config.yaml
arch: "transformer"
model: "self-supervised audio encoder (BEST-RQ)"
dataset: "short read English sentences (LibriTTS-R)"
train_examples: 26041
n_mels: 64
hop_length: 160
input: "log_mel"
win_length: 512
codebook_size: 1024
mask_prob: 0.05
norm: "layernorm"
norm_position: "pre"
activation: "relu"
mlp_ratio: 2
head_dim: 64
fused_qkv: false
bias: "all"
qk_norm: false
parallel_block: true
dropout: 0.05
inner_norm: false
subsampling: 4
layers: 6
width: 256
positions: "learned"
init: "small_normal"
residual_init: "zero_last"
optimizer: "muon"
muon_scale: "match_rms_adamw"
lr: 0.0019
momentum: 0.95
nesterov: true
orthogonalizer: "newton_schulz_5"
adamw_lr_other_params: 0.0016
steps: 30500
batch_size: 128
epochs: 149.9
lr_schedule: "linear"
final_lr_fraction: 0
warmup_steps: 1520
weight_decay: 0.06
adamw_weight_decay_other_params: 0.01
Rows from block 3 of a small self-supervised audio encoder (BEST-RQ), named by matrix and row number. Rows with one number belong to one neuron. Each number is 128 + 32 x the weight over its row's rms, rounded and kept within 0 to 255. All counts start at 0. After the name is the row's rms in percent of the matrix's.
After each neuron's rows are labels from the 100 clips, of 14976, where the neuron reaches its highest value: "top examples" is what is common among them; "loudest band" is the band of the loudest frequency at the time of the peak. Only what is clearly more common there than usual is listed. The data: short read English sentences (LibriTTS-R).
# fc1: MLP up (model.blocks.3.mlp.fc1.weight, 512x256), inputs 0-85
# fc2: MLP down (model.blocks.3.mlp.fc2.weight, 256x512, transposed), outputs 0-85

fc1.155 102 [ 72  91 201 152 121  92   2 147 114 184 153 172 124 133  73 151 153 111  86 191 158 140 120 125 112 184 178 124 134  71 192  98  79 120 148 142 156 118 156  95 152 104  70 123  90 109 117 118  80 150 151  75 122 127 130 142 116 137 162 106 114 135 165 169 104 108 138 119 115 137 121 190 118  96 125 128 158 111  98 131 155 183 132 154 147 121]
fc2.155 101 [126 169 175 141 114 111 147 146 133  98 185 113  99 105  94 128 101  93 104 149 150 107 121 138 129 111  81 130 158 106  64 120 128 134  89  84 164 142 139 139  86 100 133 145 168  90 129 115 141 145 153  68 132 130  60 166  71 129 210 112  81 154 132 193 144 122 116 127 122 122 126 150  86 136 148 116  49 154 134 107 194 170 137 129 108  74]
top examples: voice: male; the word "i"
loudest band: 1000 to 2000 Hz

fc1.313 114 [120 111 135 154 147 117  97 113 136 145 118 141 142 140 134 129 148 130 169 108  99  95 155 109 134  82 157 132  29 134  82  87 129 100 135 127 171 165 124 141 104 123 153 203 119  96 110  93 148 146 123 140 153  50 185 120 104 133  92  86 121 147  86  89 133  94 172 109 134 109 122 121 196 109  83 172 108  50 172  66 200 147  73  88 132 139]
fc2.313 112 [ 99  78 140 155 141  87 183 156  84 118  97 118 138 115 111 129 141 156 152 139 141 106 143 128 127 142 103 110 131 157 139 107 140  99 123 164 165  93  93 124 130  97 117  77 135 125 157 167  66 119  95 145 152 153  89 156 124 120 126 163 135  90 174 165 100 167 206 176 124 127 115 120  75 181 182 104 145 144 152 142 180 139 193 114 147 157]
top examples: voice: male
loudest band: 500 to 1000 Hz; 250 to 500 Hz

fc1.398 093 [166 101 118 117 173 117 139 138 164 115  78 137 116  81 131 118 123 172 116 147 129 146 165 151  98 146 100 100 152  89 161 116 167 109 116 159 110 168 117 101 158 157 148 132 131 117 117 175 132  96 115 163  88 160 215 154 107  70 142 112  91 149 127  73  98 134 163 150 126 126 107 116 136 119  95 174 133  75 109 116  76 118  93 126 159 155]
fc2.398 088 [128 180 157 161 139 158 109 114 122 161  98 153 130 156 160  98 142 115 131 100 141 136 121 139 131 104 107 121  82 137 112  66 149  84  81 126 137 132 132 107 119 167 193  26  59 158 123 167 111 140  68 146 127 136 124  98 161 146 115 123 133 101 112  93 183 154 128 132 120 155  69 116 142 131 207 182 108 140 119  77 133 106 124 125  77 136]
top examples: voice: female
loudest band: 250 to 500 Hz

fc1.303 087 [112 121 109 121 117 190 108 114 108 143 147 101  75 163 153 102 161 154 146 150 103 128 152 177  58 129  55 123 131 112 152 136 166 110 146  71  96 151 105 146 143 147  96 160  97 112 126 132  81 169 115 158 118 126 184  68 155 117 124 184 202 111 125 141 193 120 150  92 166 132  73 118  96 141 103 122 128 104 127 123 100 128  88 148 173 156]
fc2.303 090 [ 65 129 130 163  79  76 120 156 147  94  79  98 126 133 105 137  89 124  96 163 144 147  82 117 124 104  57 154 167 123 183 136 113 148  91 103 104 145  84 137  71 133 111 140 163 119 162 182 128 126 131 107 145 114 121 195 135 157 168 141 155 121 143 137  99 174 131 147  83 111 118 117 149 132 120 111 127  96  70 128 183 112 123 101  91 123]
top examples: voice: female
loudest band: 250 to 500 Hz

fc1.359 102 [140 138 152 161 141 159 116 166 150 125 133 134 140 133 127 130 135 141 114 152 142 119  98 127 135 184 107  95 123 127 149 126 141 122 166 107 192 109 115  70  66  77 132 122 147 111 124 173 128 135 123  86 102 103 143  92 112 158 151 162 150 110 117 130 106 143 156 131  97 133 173 141 136 117 114 156 110 166 131 140 116 139  92 132 196  83]
fc2.359 102 [181  71 137 142 133 124 168 149  85 182  86 115 103 140  84 100 114 189 138  97 153  81 142 188 143 146 122 118 103 124 153 167 149 143 148  75 122  92 121 186 105 215  74  97 149  95 142 147 146  64 141 119 114 102 138 126 108 134  84 179 159 155 139 127 110 149 121 100 163 168  91 163 131 119 114 162  68 154 143  89 116 130 122  95 108 182]
top examples: voice: female
loudest band: 4000 to 8000 Hz

fc1.405 102 [150 134  99  95  81  85  92 140 176 106 116 147  46  96 106 145  37 188 136 130 103 107 117 165 160 123 104  95 132  92 159 186 120 160 161 123 146 178 160 111  83 134  72 138  52  90 156 112 150 130  93 136 179  72 151  89  96 186 111 158 149 139 109 109 105 115 143 168 155 148 120 153 186  87 108 120 142 185 161 167 114 132 114 175 128 117]
fc2.405 104 [ 93 183 106 153 145 128 146 143 109 112 125 100  91  79 168 105 119 103 139 130 114 147 104  86 108 198  96 128 105 150  69 124  80 152  99 167 126  99 161 138 134 152 187 134  87 143 155 121 117 120 115 153 104 111 142 110 110 147 140 120 106  91 100  90 101 142 160 106 125 105 103 112 150 109 117 124 135 153 128 134 150  90 123 153 156 160]
top examples: voice: female
loudest band: 250 to 500 Hz

fc1.95 085 [107  96 153 156 129 123 105 107 151  82 138 134  60 124 193 133 124 123 158 158 141 179 125 225 106 104 145 132  93  78 109 132  65 109 163 129 112 128 157  72 136 143  84  99 110 107  78 129 154 188 171  95 131 115 150 172 153 103 180 143 145 132 102 155  85 140 164 119 103 103 113 163 145  58 137 137 151 132 180 141 146 151 151 104 125  55]
fc2.95 093 [109 179 154 126 133 124 158 119 143 114 173 142 190 129 111 148 128  89  78 102 134 133  97 129 152 132 119 144 144 157 121 125 177 153 128 134 133 116 134 216 136 117 153 137 126 126 174 165 130  69 184  55  76  84 143 100 219 165 168  63  75 170 146 109 135 128 104 101 139 123 140 123 165 177 129 134 124 116 142  77 178 144 129 186 177 133]
top examples: voice: female
loudest band: 4000 to 8000 Hz

fc1.15 100 [153 128 181 194  88 118 154 132 153 157 123 146 114 125 124 106 165  85 148 116 145 178 167 133 136 130 148 116  57 145 128 198  96 136 132 104 108 181 130 149 152 121 108 109 115 134 135 120 148  82  62 100 129 109 124 131  72  91 113 103 163 145 149  92 135  66 123 107 166 145 193 150 141  80 136 139 161  73 106 129 154 153 106 123  68 177]
fc2.15 089 [130 163 164  76  99  90 103 117 102 155 109 197 120 128 107 138  95  94 164  98 148 135  81 106 141 145 104  98 104 140  55  89 152 109 170 132 135 173  97  87 116 120 173 100 126 108 116 106 112 137  99 106 122 128 154 126 126 146 104 155 114 147  77 146 131  95 118  91 128 154  80 121 108 157 108 163 146 110 117 128 179 188  77 123 124 199]
top examples: voice: male
loudest band: 500 to 1000 Hz; 250 to 500 Hz

fc1.297 110 [166 138  65  73 160 102  77 134 111 151 140 162 139 153 134 136 100 132 129 124 162 181  96 170 141 125 113 107 126 114 108  83 165 100 114 135 137 133 163 167 149 130 172  96 166  78 103  28 114  69 196 202 159 184 113 115 121 147 102 141  90 154 129 140 137  93 167 101 154 135 107 148 135  70  51  96 133  59 114 139 100 108  83 153 180 137]
fc2.297 109 [ 44 182 137  97 152 112 173 113 118 142 164  83  77 163  69 123 113  92 147 134 140 145 114 137 165 102 150 117  77 129  95 119 192 128 151 145 106 118 114 121 142  71 124 138 102 108 169  53 167  86  93 167 133 119 145 134  99 110 109 179  98 139 106  90 157 128 147 103 160  82 155  67 155 136 133 135 159 128 100  70 123 128 223 112 154 141]
top examples: voice: female
loudest band: 250 to 500 Hz

fc1.486 103 [104  98 127 100 132 111  87 131 113 143 155 137 155 153 127 108 175 218 141 141 147 165 121 104 125 175  95  98  66  88  65 130 135  88 170 109 136  91 143 141 121 156 150 146 165 156  96 120 159 100 140  49 123 169 137 147 168 102 159 186 197 101 200 151 138 142 209  83  92 107 144 167  75 176 134 193 117 164 109 181  91  94 159  98  69  93]
fc2.486 106 [201 126  76 149 143 177 122  61 144 129 167  69 163 149 115 124 144 164 135  86 131 166  93 115  95 157 143 132  17 152  82 193 126 110 168 106 118 138 151 181 113  33 149 136  81 125 157 106 120 118  89 131 100  96  85 108 194 137 134 142 183 111 137 185 105  88 111 136 124 133 166 104 212 118 112 170 140 147  91 166 122 163 142  85 128  94]
top examples: voice: male
loudest band: 500 to 1000 Hz

fc1.179 096 [118 140 182 136 106 115 183 186 172 113 100 161  90  93 124 138 153 186 121  77  94 163 147 138 190  89 135  87 137  93 133  96 134  97 126 123 152 127 132 109 132  84 172 103 148 114  84 122 129 145 133  68 116  75 115 138 171  90 168 117 105 146  99 137 134 146 123 181  98 114  70 199  88 130 107 103  88 134 120 140 160 161 110 108 183 121]
fc2.179 091 [111 145 138  39 136  97  92 101 105  85 119 123 172 113 115  70  84 159 126 146  67 103  83 131 130  96 115 159 126 134 170 133 159 139 145 112 167 188 138 143 135 167 139 136 105 137  82  88 103 127 124 120 122 127 136 208 135 180  91 108 122 112  79 176 204 173 101 122 126 115  67 152 111 126 141 134 117 171 126 141 126 117 158 138  56 121]
top examples: voice: male
loudest band: 250 to 500 Hz

fc1.504 102 [109 119 138  74 148 106  81 148  61  96 107 145 149 113 115 121 154 136 117  74  76  74 127 158  91 137  96 118 145  64 135 134 102 134 159 181 152 122  91  88 157 109 121 163 122 187 104 168 142 190  98 126  85 135 153 137 115 109  94 153  93 123 146  75 104 112 135 104 119 132 126 162 181 150  60 139 101  76 181 151 132 162 183 112 115 180]
fc2.504 097 [198 178 107 191  98 166  96 112 122  92 116 161 207  87 138 148 132 105 146 165 156 104  97 159 108 132 115 168 108 127 149  71 125 127  92 140  98  91 142 188 119 132 109 137 111 223 157 104 121 112  95  75 128 104 145 108 109 108 146 162 124 103  51 133 132  77 140  79 157 136 115  85 153 158 118 152 159 159 121  58  91  88 104 149  92 108]
top examples: voice: female
loudest band: 250 to 500 Hz

fc1.233 094 [158 140 151 152 147 102 103  95 153 128  88 130 141 150  80 145 109  75 136 132 182 125 128 110 152 116 142 102 159 168 111 135 111 142 160 114 186 169 199 125 149 131 139 104 112 125 143  96 110  76  98 104 161 161 154 116  82 116 149 116 117  95 105 104 149  80 102 136 156 101 123  79  98 108  75  78 135 158 152 137 155 155 138  80 164 138]
fc2.233 097 [146 104  53  55 120 148  86 115 139 124 100  64  97 129 176 162 109 162 112  91 104 137 145 123 127  99 171 152 159 115  76 109 106 142 140  99 124  96 110 161 125 112 131 117  79 175 126 113 162 112 112 149 141 156 104 172 109 115 116 128 185 157 175 102  90 119 116 120 141  97 124 139 128 134  96  58 159 113 120 128 109 188 167 183 125 143]
top examples: voice: female
loudest band: 250 to 500 Hz

fc1.394 105 [167 157 107 125 109 131 129 107 123 201  99 155  98 102 112  73  66  79 149 160 112 124 108 137  49 126 146 124 153 113  98 132 159 146 118 124 143 223 169 107  99  80  81  65 146 130 148  81 193 112  97 141 127 108 146 123 112 137 225 184 131 107 122 189 125 155 149 122 116 142 157 169 161 113 148 117 132 124 164 165  83 196 186 116 150 151]
fc2.394 108 [152 125 137  99 155 100 142 146 193 164 137 189 182 149  98 141 102 154 154 191 139 161 110 132 173 136 149  70  88 164 132 160 135 128 129 104  56 131 143 112 151 107 160 102  87 162 175 124 154 141 124 104  94 151 120  90 110  77 109 139 121 139 120 105 143 155 112 136 113 131 102 126 152 144 149 165 140 147 110 117  97  97  41 152 156 123]
top examples: voice: female
loudest band: 250 to 500 Hz; 500 to 1000 Hz

fc1.323 117 [178 171 113 140 104  81 121  99 138 184 117 131 175 146 112  67 136 120 118 125 104 125 162 111 148 110 107 110 111 171 117  86 129  60 131 122 145 177 145 134 173 139  92 161 121 183 117 102  57 171 148 143 130 142 138  90 160 112  90 115 159 135 141 108  94  76 123 131 162 134 173 142 102 128 116 130 133 186 131 144 106 132 147 131 171 112]
fc2.323 102 [ 93 130 135  49 145 153  56 152 120 140  99 139 151 110 105 160 121 113 134 121 164 136 133 164 170  98 114  99 155 149 145 152 168 115 184 133 129  79 144 135 107 147  92  76 125 190  99 132  50 157 136  48 189 155 153  96 120 114 171 102 118 134 137 137 183 190 144 111  90  91  68 118 126  91 125 202 167 108  65 137 107 116  95  90 126 188]
top examples: voice: male
loudest band: 250 to 500 Hz

fc1.416 089 [ 97 157 116 136 141 133 145 140 104 159 134 192 107 165 140  98 131 188 124 132  85 131  99 147 112 120  76 182 180 124 140 167 186 155  91 108 154 123 143 121  90  58 122 118  93 105 156 112 137 104 130  84 172 162 116 130 129 137 148 132  95  80 165 127 130 115 228 154 135 148 108 140 104  97 101  91 131 108 156 123  63 116 147 142 123 139]
fc2.416 093 [142 112 119 144 187 103 146 127  98 134 196 104 163 153 140 112  67 137 101 129 121 110 162 104 101 134 154  68 135  94 141  96 153  78 134 124 132  59 121  79  90 178 142  89 113 203 218 140 123 129 172 158  72 121 156 100  94 160 186 111 121 105  63 174  95 108 110 136 139 138 157 129 176 157  74 128 137 141 167 139  60 140  92 140 182 160]
top examples: voice: female
loudest band: 250 to 500 Hz

fc1.461 101 [135 158 137 108 122  86 131 127 160 171 170 161 158 174  92  82 104 152  81  83 208 129  83 124 183 159 115 210  77 114  94 127 108 131 106 101 122 114  72 137 160 130 114 160  99 145  75 142 157 101 123 138 155  95  82 111 120  96 103 124  85 150 134 102 106 163 113 179 181 142 165 120 107 148 147 180  85 102 170 143 157 112  74 159 124 119]
fc2.461 099 [ 80 153 151 121  90 109 120 112 107 142 107  80 161  76 140 120 128 143 187 155 126  92 157 109 118 113 130  53 174 125 140 191 180 149 124  88 109  78 117  69 150 170 157 101 123  79 126 111 164 139 116 118 166 146 121 118  65 126 170 119 111 127 131 137 123 127 115 122 166 156 111 137 121 100 141 120 109 136 137  90  80 153 130 113 112 101]
top examples: voice: male
loudest band: 250 to 500 Hz

fc1.445 101 [143 160 154  85 147  98 115 118 131 144 177 137 112 165 108 186 168  98 190 138 168 160 161 124 175 113 107 125 128  77  88  69 148  66 125 123 163  98 103 142 145 198 137 104 112 148 168  67 151 118 117 173 157 148 126 157  95 119 144  45 183 148 121 116  75 159 181 150 118  27 105 101  85 126 127 140 149 105 150 128 148 172 146  75 123  73]
fc2.445 108 [104  96 131  67 139 120 127 120 112 165 153 163 125 139  77 132 164 185 141 180 147 144 176 138  94 125 165  72 126  90 196 153 126 111 105 175 123 124  97 143 101 164 136 146  91  88 135 154  90 117 121  64 181  94 150 113  99 124  63 123 109  88 171 123 143 156  54  78 125 116 176 107 111 106  92 195 109  84 107  82 105 121  62 106 111 110]
top examples: voice: male
loudest band: 250 to 500 Hz

fc1.137 105 [156 128 119  84 166 119  94 168 180 162 137 142 181 105 115 100 148 130 146 122 104 115  94 135 114  74 104 149 153 127 127  32 144 159 124 172 143  98  77 176  88  69  84 188 129  64 146 128 188 109 181  54 131  93 167 109 168 151 129 134 125  89 139 128 139  89 105 202  92 143 151 109 100 100 139  78 101  87 142  91  97 146 139 113 147  52]
fc2.137 099 [158  88 139 119  95 112 145 112 131  82 111 115 112  86 133  89 103 127 158 145 135 153  90 122 125  58 167 160 160  65 174 117 131 190 144 134 134 133 162 220 160 109 134 138 129 142 145  80 130 102 155 128 161 185 135 129 160 127  79 168  54 167  95 146 127 165  56 117 139  91  74 136 180 168 136  97 122  97 113 150 139 104 186 131  94 128]
top examples: voice: male
loudest band: 250 to 500 Hz

fc1.242 090 [104 172 138 123 135 172 167 120 186 107 101 129 109  82  58 153 139 206 129 115 131 166 149  40 141 149 154 174 127 154 120  91  95 103  96 181 209 147 121 127 151 126 162 125 112 111  91 146  95 137  71  85 114  89 123  43 106 154 125 163 129 141 113 156  99 110 135 112 149 151 169 133 182 143  79 109  68  70 101 166 177 103 142 130 175 103]
fc2.242 095 [146 129 165 138 116 113 115 159 120 146 164 118 130 115 162 160  91  97 143 186  93  97 142 140 119 153 163 149 167 114 190  86 132 133 138 151 115 105  84 111 106 133 161  81 154 149 117 130 118  99 182 101 191  95 168 157 139 163 129  19 106 104  86  53 147 170  79 100 152 124 155 134 110 163 144  73  74  79 109 130 126  71 167 169  75 124]
top examples: voice: male
loudest band: 500 to 1000 Hz; 250 to 500 Hz

fc1.78 101 [131  90 175 123  33 117 174 154 151 165 129 186 110  88 122 155 133  97 173  90 106 124 129 124 156 121 210 104  95 104 160 162 130 111 122 121 157  93 131 167 180 148 143 163 143 150  63 107 124 104 155 183 100  98 140 117 103 159 133 170 115 129 117  75 113 106 136 135 117  47 112  77  95 108 148 159  82  91 143 108 108 165 152 149 105 102]
fc2.78 110 [ 64 155 153 149 125  83 160 142 158 123 130 101 191 188 118 137 134 125 116  96 169 183 124 122 114 133 168  74 122 134 118 140  58  79 107 131 112 130 108 172 235 148 150 141 120 110 111  77 167 126 129  87 133 136 120 154  98 112 143  61 108 140 185 147 104 163 152 122 119 123 132 159 138 114 116 151  81  74  96 143  59 109 112 122  92 122]
top examples: voice: female
loudest band: 500 to 1000 Hz

fc1.220 114 [123  92 143 110 155  62  77 189 145 153 103 145 135 119 105 109  95 112  72 109 147  66 121 117 186 105 157 118 125 105 174 113 155 154 116 106 178 129  70 124  80 144  94 160 120 170 114 109 185 180 159 110 115 125 109 153  86 116 110 113 122 144 126 166 182 136 108 108  97 134  94 112 125  85 156 119 212  67 143 105 157 116 142 122 154 119]
fc2.220 124 [112 125 136 102 150 142 148  97 118 121 108 165 121  96 160 118 143 107 157 114  81 155 151 164 119 167 155 156 162 124 132 190  92 111 138 101 138 161 105  57 101 104 117  68 120  70 130 127  86 136  89 119 171 170 100 109 124 151 158  86 138 118 108 134 172 109 170 155  79 175 170 122 140 140 129  86  90 143 142 178 105 164  81 148 201 183]
top examples: voice: male
loudest band: 250 to 500 Hz

fc1.507 104 [160 131 172 120 128 127  85 133 119 124  89 117  98 190 128 147 205 139  93 157 106  99 144 173 133 178  98  85 117 163  81 156 103  67 122 112 199 157 194 134  83 205 126 150  56  74 198 145 128  54 103  97 124 168 111 159 113 146 122 113 142 147 122 126 171 181 115 131 126 136 116 100  81 144 143 161 177 132 121 102 180 102  67 156 128 163]
fc2.507 096 [118 182 132 135  69 175  92 120 133 116 137 133 119 139 116 130  91 165 177 123 131 152 163 190 112 130 137 134 152 101  49 174 110 109 113 125  99  91 160 107 175 114  64 109 125 141 129 127 179 121 193 160 111 124 139 100 150  99  94 183 111 150 112 170 172 123 189  76  99 190 152 104 126 134 125 144 102  83 135 199  88 120 119  98 149  91]
top examples: voice: male
loudest band: 250 to 500 Hz

fc1.180 108 [129 163 178 114 127 137 143 102  89 171  98 193  99 102 134 153 141 157 126  97 106 176 167 135 162 108 152 116 151 121 134 143  87 119 126  92 139 169 127 136  96 183 135 139 116 123 128 138 151  92 105  74  94 106 117 148 145  78 138 148  94 115 113 154 151 159 141 120 111 116  99 124  93 127 180  60 113 103 144 137  97 168 100 168 123 127]
fc2.180 103 [127 182 130 125  89 196 156 130  94 143 117 132 116 147 178 108 125 106 124  28 116 132 149 121 173 144 105 131 169 115  98 125 129 128 139 118 115 124 104  85 177 151  97 117 114  81 131 122 101 210 138 148 153 117 170 187  90 160 155 135 136 124 107  62 162 174 117 120 108 123 151 120 121 165 161 143 110 110 178 144 101 110 156  52 141 120]
top examples: voice: male
loudest band: 250 to 500 Hz

fc1.8 111 [182 100 153 120 171  92 124 133 113 179  94 112 139 123 140 163 114 111 162 130 142 134 167 126 138 117 144 130 167 167 131 129 103 136 141 126 140 187 129 153 181 117 159 108 140 114 139 130  84 149 128 157 105 134 121 187 170 140  78 127 181 139 162  84  80  96 177  92 158 152 165 181  93  68 166 143 123 126  83 134 113  45  97 105  82 110]
fc2.8 104 [108 167 144 141 140 135 130 113 123 198 102 103 144 191 117  83 123  98 131  96 130  98 184 164 121 123 120  77 139 102 160 140 109 106 121 117 143 150 107 125 141 155 179 124 124  97 123 119 132 153 130 110 129  80 140  98  80 130 103 150  76 177  55 135 169  98 132 115 118 122 119 109 122 112  87 116 120  82 136 158  60 147 151 124 185 148]
top examples: voice: male
loudest band: 250 to 500 Hz

fc1.231 080 [ 86 190 124 119 145 178 148 126 107 108 110 175 130 142 120 108 118 142 176 145 133 150 167 125 156 111 185 180  81 167  96 165 113 143 151 190 145 142 118  79 105 139 150  91 148 131 189  90  76 100  75  66 218 118 183 126  73 131 143 174 144 150 147 119 101 111  99 113 151 106  59 107 123  85  76 138  93 149 182 193 141 168 134 142 109 130]
fc2.231 085 [158  84 161 109 150 148 133  82 134 140 114 113 124 144 163 142 149 121  50 162 134 157 142 168 128 116  97  97 119  98  86  96 134  78 142  99  95 150  99 138 109 106  54 213 170  76 128 139 124 131  80 110 111 169 169 144 160  98 138  96 106 129 103 135  94 109 158 106 144 107 121 113 104  85  74 114 136 137 160 129 147 128 126 132 165 173]
top examples: voice: female
loudest band: 4000 to 8000 Hz

fc1.196 115 [128 132 158 130  71 175 113 110 100  69 113 138 173 146 175 106 108  81 123 111 156 148 188  94 125 119 100 122 132 101 109  90 115 152 173 168 121 160 121  83 136  80  99  45 115 114 121  86 157 140 130  91 154 177  77 187 152 121 130  59 133  69 129 118 184 166 211 127 138 137 147 112 116  57  82  74 122  93 120 170 125 119 169 164 212  83]
fc2.196 107 [107 216 137 173 121 125 124 143 135 145 110 123 139 172 164 148 126 124 187 138 170 153 111 124 130 185  68 133 204 110  79 174 152 173  76 144 156 142 128 110 112 171 112 127 106 129 182  98 127 106 138 156  76 111 110 159 134 113  79  94  84  70 116 124 155 130 169 144  83 168 174 154 146 128 157 112 113 166  84 118  93 136 143  99 207 108]
top examples: voice: female
loudest band: 250 to 500 Hz

fc1.260 102 [142 106 139 139 125  71 167 168 134 168  80 180 152 128 104 129 128 179 148 116 181 141 166 133 126  93 135 196 146 150  74 167 117  91 191 155  87 150 188 128 106  91 118 120 129  38 116 131 138 120 113 173 124 149  65  73 172 142 186 112 154 114 139 135 117 174  86 127 130 164 104 153 145 121 144 170 166  97  77  64  92 173 106 128 100 131]
fc2.260 102 [133 154 142  93  97 136  82 132 112 142 139 174 127 112 188 122 126 125 161 133 128 103 168 141 140 137 137 172  92 154 118  91 104 127  66 153 115 145 111 121 142 144 112 137 145 170 120 123 125 130 198 146 135 110 180 117 128  53 145 180 130 127 125 168 127  74 143  90 146 121 145 190 138 156 114 151 158 108 152 125 111 155 125 126 112  81]
top examples: voice: male
loudest band: 4000 to 8000 Hz