{
  "arch": "transformer",
  "model": "self-supervised audio encoder (BEST-RQ)",
  "dataset": "short read English sentences (LibriTTS-R)",
  "train_examples": 26041,
  "n_mels": 64,
  "hop_length": 160,
  "input": "log_mel",
  "win_length": 512,
  "codebook_size": 1024,
  "mask_prob": 0.05,
  "norm": "layernorm",
  "norm_position": "pre",
  "activation": "relu",
  "mlp_ratio": 2,
  "head_dim": 64,
  "fused_qkv": false,
  "bias": "all",
  "qk_norm": false,
  "parallel_block": true,
  "dropout": 0.05,
  "inner_norm": false,
  "subsampling": 4,
  "layers": 6,
  "width": 256,
  "positions": "learned",
  "init": "small_normal",
  "residual_init": "zero_last",
  "optimizer": "muon",
  "muon_scale": "match_rms_adamw",
  "lr": 0.0019,
  "momentum": 0.95,
  "nesterov": true,
  "orthogonalizer": "newton_schulz_5",
  "adamw_lr_other_params": 0.0016,
  "steps": 30500,
  "batch_size": 128,
  "epochs": 149.9,
  "lr_schedule": "linear",
  "final_lr_fraction": 0,
  "warmup_steps": 1520,
  "weight_decay": 0.06,
  "adamw_weight_decay_other_params": 0.01
}
Rows from block 3 of a small self-supervised audio encoder (BEST-RQ), named by matrix and row number. Rows with one number belong to one neuron. Each number is 128 + 32 x the weight over its row's rms, rounded and kept within 0 to 255. All counts start at 0. After the name is the row's rms in percent of the matrix's.
Before each neuron's rows are labels from the 100 clips, of 14976, where the neuron reaches its highest value: "responds to" is what is common among them; "loudest band" is the band of the loudest frequency at the time of the peak. Only what is clearly more common there than usual is listed. The data: short read English sentences (LibriTTS-R). In brackets: how many of the 100, against the usual share in percent.
# fc1: MLP up (model.blocks.3.mlp.fc1.weight, 512x256), inputs 172-255
# fc2: MLP down (model.blocks.3.mlp.fc2.weight, 256x512, transposed), outputs 172-255

responds to: voice: male (72 vs 45.9)
loudest band: 500 to 1000 Hz (26 vs 6.2)
fc1.259 090 [ 86 140  89  75  79 145 148 125 154 124 140 139 164  98  81 147 163 119 165  68 134 115 171 177 103 119 103  65 103  44 136  51 143 149 130 138 147 174 118  87 133 135 141 159 157 159 130  96 126  94 136 101 106 180  90 126 136 143 139  53 134 185 169 137 120 152 112  75 120 132 175 108  79  75  93 116  64  97 113  48 130 173 178 119]
fc2.259 096 [119 161 144  26 161 165  80 145 153  98 178 100  80 174 129 113  99  51 165 160 127 171 132 122 195 133 148 151 124 147 127 125 153 102 114 141 103 184 104  77 112 139 150  94 150 111 126 175 143 106 167  89 151 129 122 134 122  80 119  87 107 115 118  94 149 112 174 109 150 153 122 109 112 137 143 146 118  53 115 121  78 139 106 149]

responds to: voice: female (82 vs 54.1)
loudest band: 250 to 500 Hz (48 vs 11.3)
fc1.196 115 [ 88 150 146 143 120 145  63 150 138 131 128  88 120 119 115 107 118 117 129 146 118 122 127 143 147 128 152 134 166 150 186 136 144  99 145 123 132 119 150 132  97  92 155 139 114 153 129 206  75 135 130 134 170 198 185 123 121 111 125 129 136 110 111  77 134  77  92 119 113  97 133 148  90  65 121  91 188 137 195 101 102 140 163  80]
fc2.196 107 [107  69 140 157 154 115 113 144 102 168  93  91 122  90  88 115  93 136 109 140  82 187  57 101 169  70 112 155 118 111  98 152 154 123 150 126 165 175 135 127 105 114 155 140 153  95 165 105 116  98 136 106 148 200 182 142 187 105 173 126 152 114 101 100 152 121 101 116  96 180 120 132 128 138 134 122  95 139  49 154 124 154 165  75]

responds to: voice: male (81 vs 45.9)
loudest band: 250 to 500 Hz (48 vs 11.3)
fc1.34 115 [121 143  82 100 157 131 155 183 119 217 208  95 114 136 105  79 172 104 105 128 120 116 108 183  95  89 176 181 177 115 134  82  98  91  95 113 147 170  73 122 117 159 135 126 110 167 129 168 112 169 116 113 175 150 103 157  80 124 132 138 134 132 157 175 149 179 136  72  54 127 104 145  53 120 176 130 140 137  90 145  96 133  99 101]
fc2.34 109 [121 165  79 102 190 124  64 161  84  92  76 153 150 121  91 136 122 166 102 158 158 119 167 120 134 134 130 143 147 116 115 126 128 165 206  55 122 107 130 145 121 153 109 126 138 120 162 112 158 135  70 133 124 226 115 111 141 120 122 122  48 136  49 155 123 204  98 118  91 118 124 123 166 172 136 102 135  67 115 121 119 142 147  69]

responds to: voice: female (95 vs 54.1)
loudest band: 250 to 500 Hz (32 vs 11.3)
fc1.212 048 [139 106 198  89 175 165 115 165 149  92  77 188 145 119  93 185  79  73  87 113 124 127 109 121 108 160  99 109 127 171 135  94 132 152  92 160 121 124 123 177  85 123  70 255 129 152 100 142 147 158  78 106 107 172 157 134 144 130 154 128  96 174 187  65 153 142 192 122 101 173 129 173 122 151 150 109 180 111 121 105  94 132 188 100]
fc2.212 049 [181  63 118 155 110 119 111 106 114 167  77 108 117 146 127  65 169 205 109 147 148 107 119 170  91 111 144 133 159 112 126 169 135 124 127  85  96 136 151 151 116 136 139 143  87 126  93 167 129  75 201  68 142 106 114 141 171 159 207 128 168 181 108 130 160 123 136 131 111 114  78 164 109 178  87 171 113 103 131 174 145  62 139 140]

responds to: voice: female (87 vs 54.1)
loudest band: 250 to 500 Hz (62 vs 11.3)
fc1.198 107 [203  72 148  83 189  84  80 140 107 159 154 177 145 145 104  91 143 107 105 109  84 170 150 144 161 136 114 153 140 120 115 165 129 103  87 106 126 158  94  87 135  92 131  83 121 120 149 136  80 101  79 137 125 121 133 144 138 144 117 145  99 145 135 142 128 131 101 159  89 101 113 160 175 156 168 107 155 129 211 157 101 128 155 111]
fc2.198 106 [126 126 124 133  26 122 105 117 116 106 122 139 144 112  98  90  68 150  91  91 154 165 133 112 112 113  89 161 158  94 163 101 129  86 188 168 103  79 104 121  85  90 100 107  97 104 152  99 153 188 156  87 124 109 171 148 110 171 116 127 137 160  84 204 148 150 139 106 134 147 123 123 168 137  92 120  83 156 125 156 145 108 141 141]

responds to: voice: male (91 vs 45.9)
loudest band: 250 to 500 Hz (32 vs 11.3)
fc1.323 117 [116 160 142 125 116  88 155 103 125 156  98 123 197 173 183 135  89  85 109 207 152 201  93 129 122  99 176 120  99 124 127 125 159 125 192 100 146 117 122 105 172 181 118 133 124  88 147  95 167 121  87 129 107 153 104 115  84 125 204 139  83  65 101 170 139 126 127 100 126 138  49 165 163 118 188 148 125 161 160 137 187 114 121  83]
fc2.323 102 [100  71 189 123 163 137 108 139 120 108 171 118 160 167 119 123 190  84 179 167  75 182 107 155  63 178 130 183  98 146 113  94 138 111  94 189 122 132 146  93 142 103  92 151 148 157 178 150 175 111 162 129 142  65  87 157  87  47 133 114 110 126 114 161 158 142 126 131  88 149  94 118  95 143 154 161 130 115 137 115 126  82 111 167]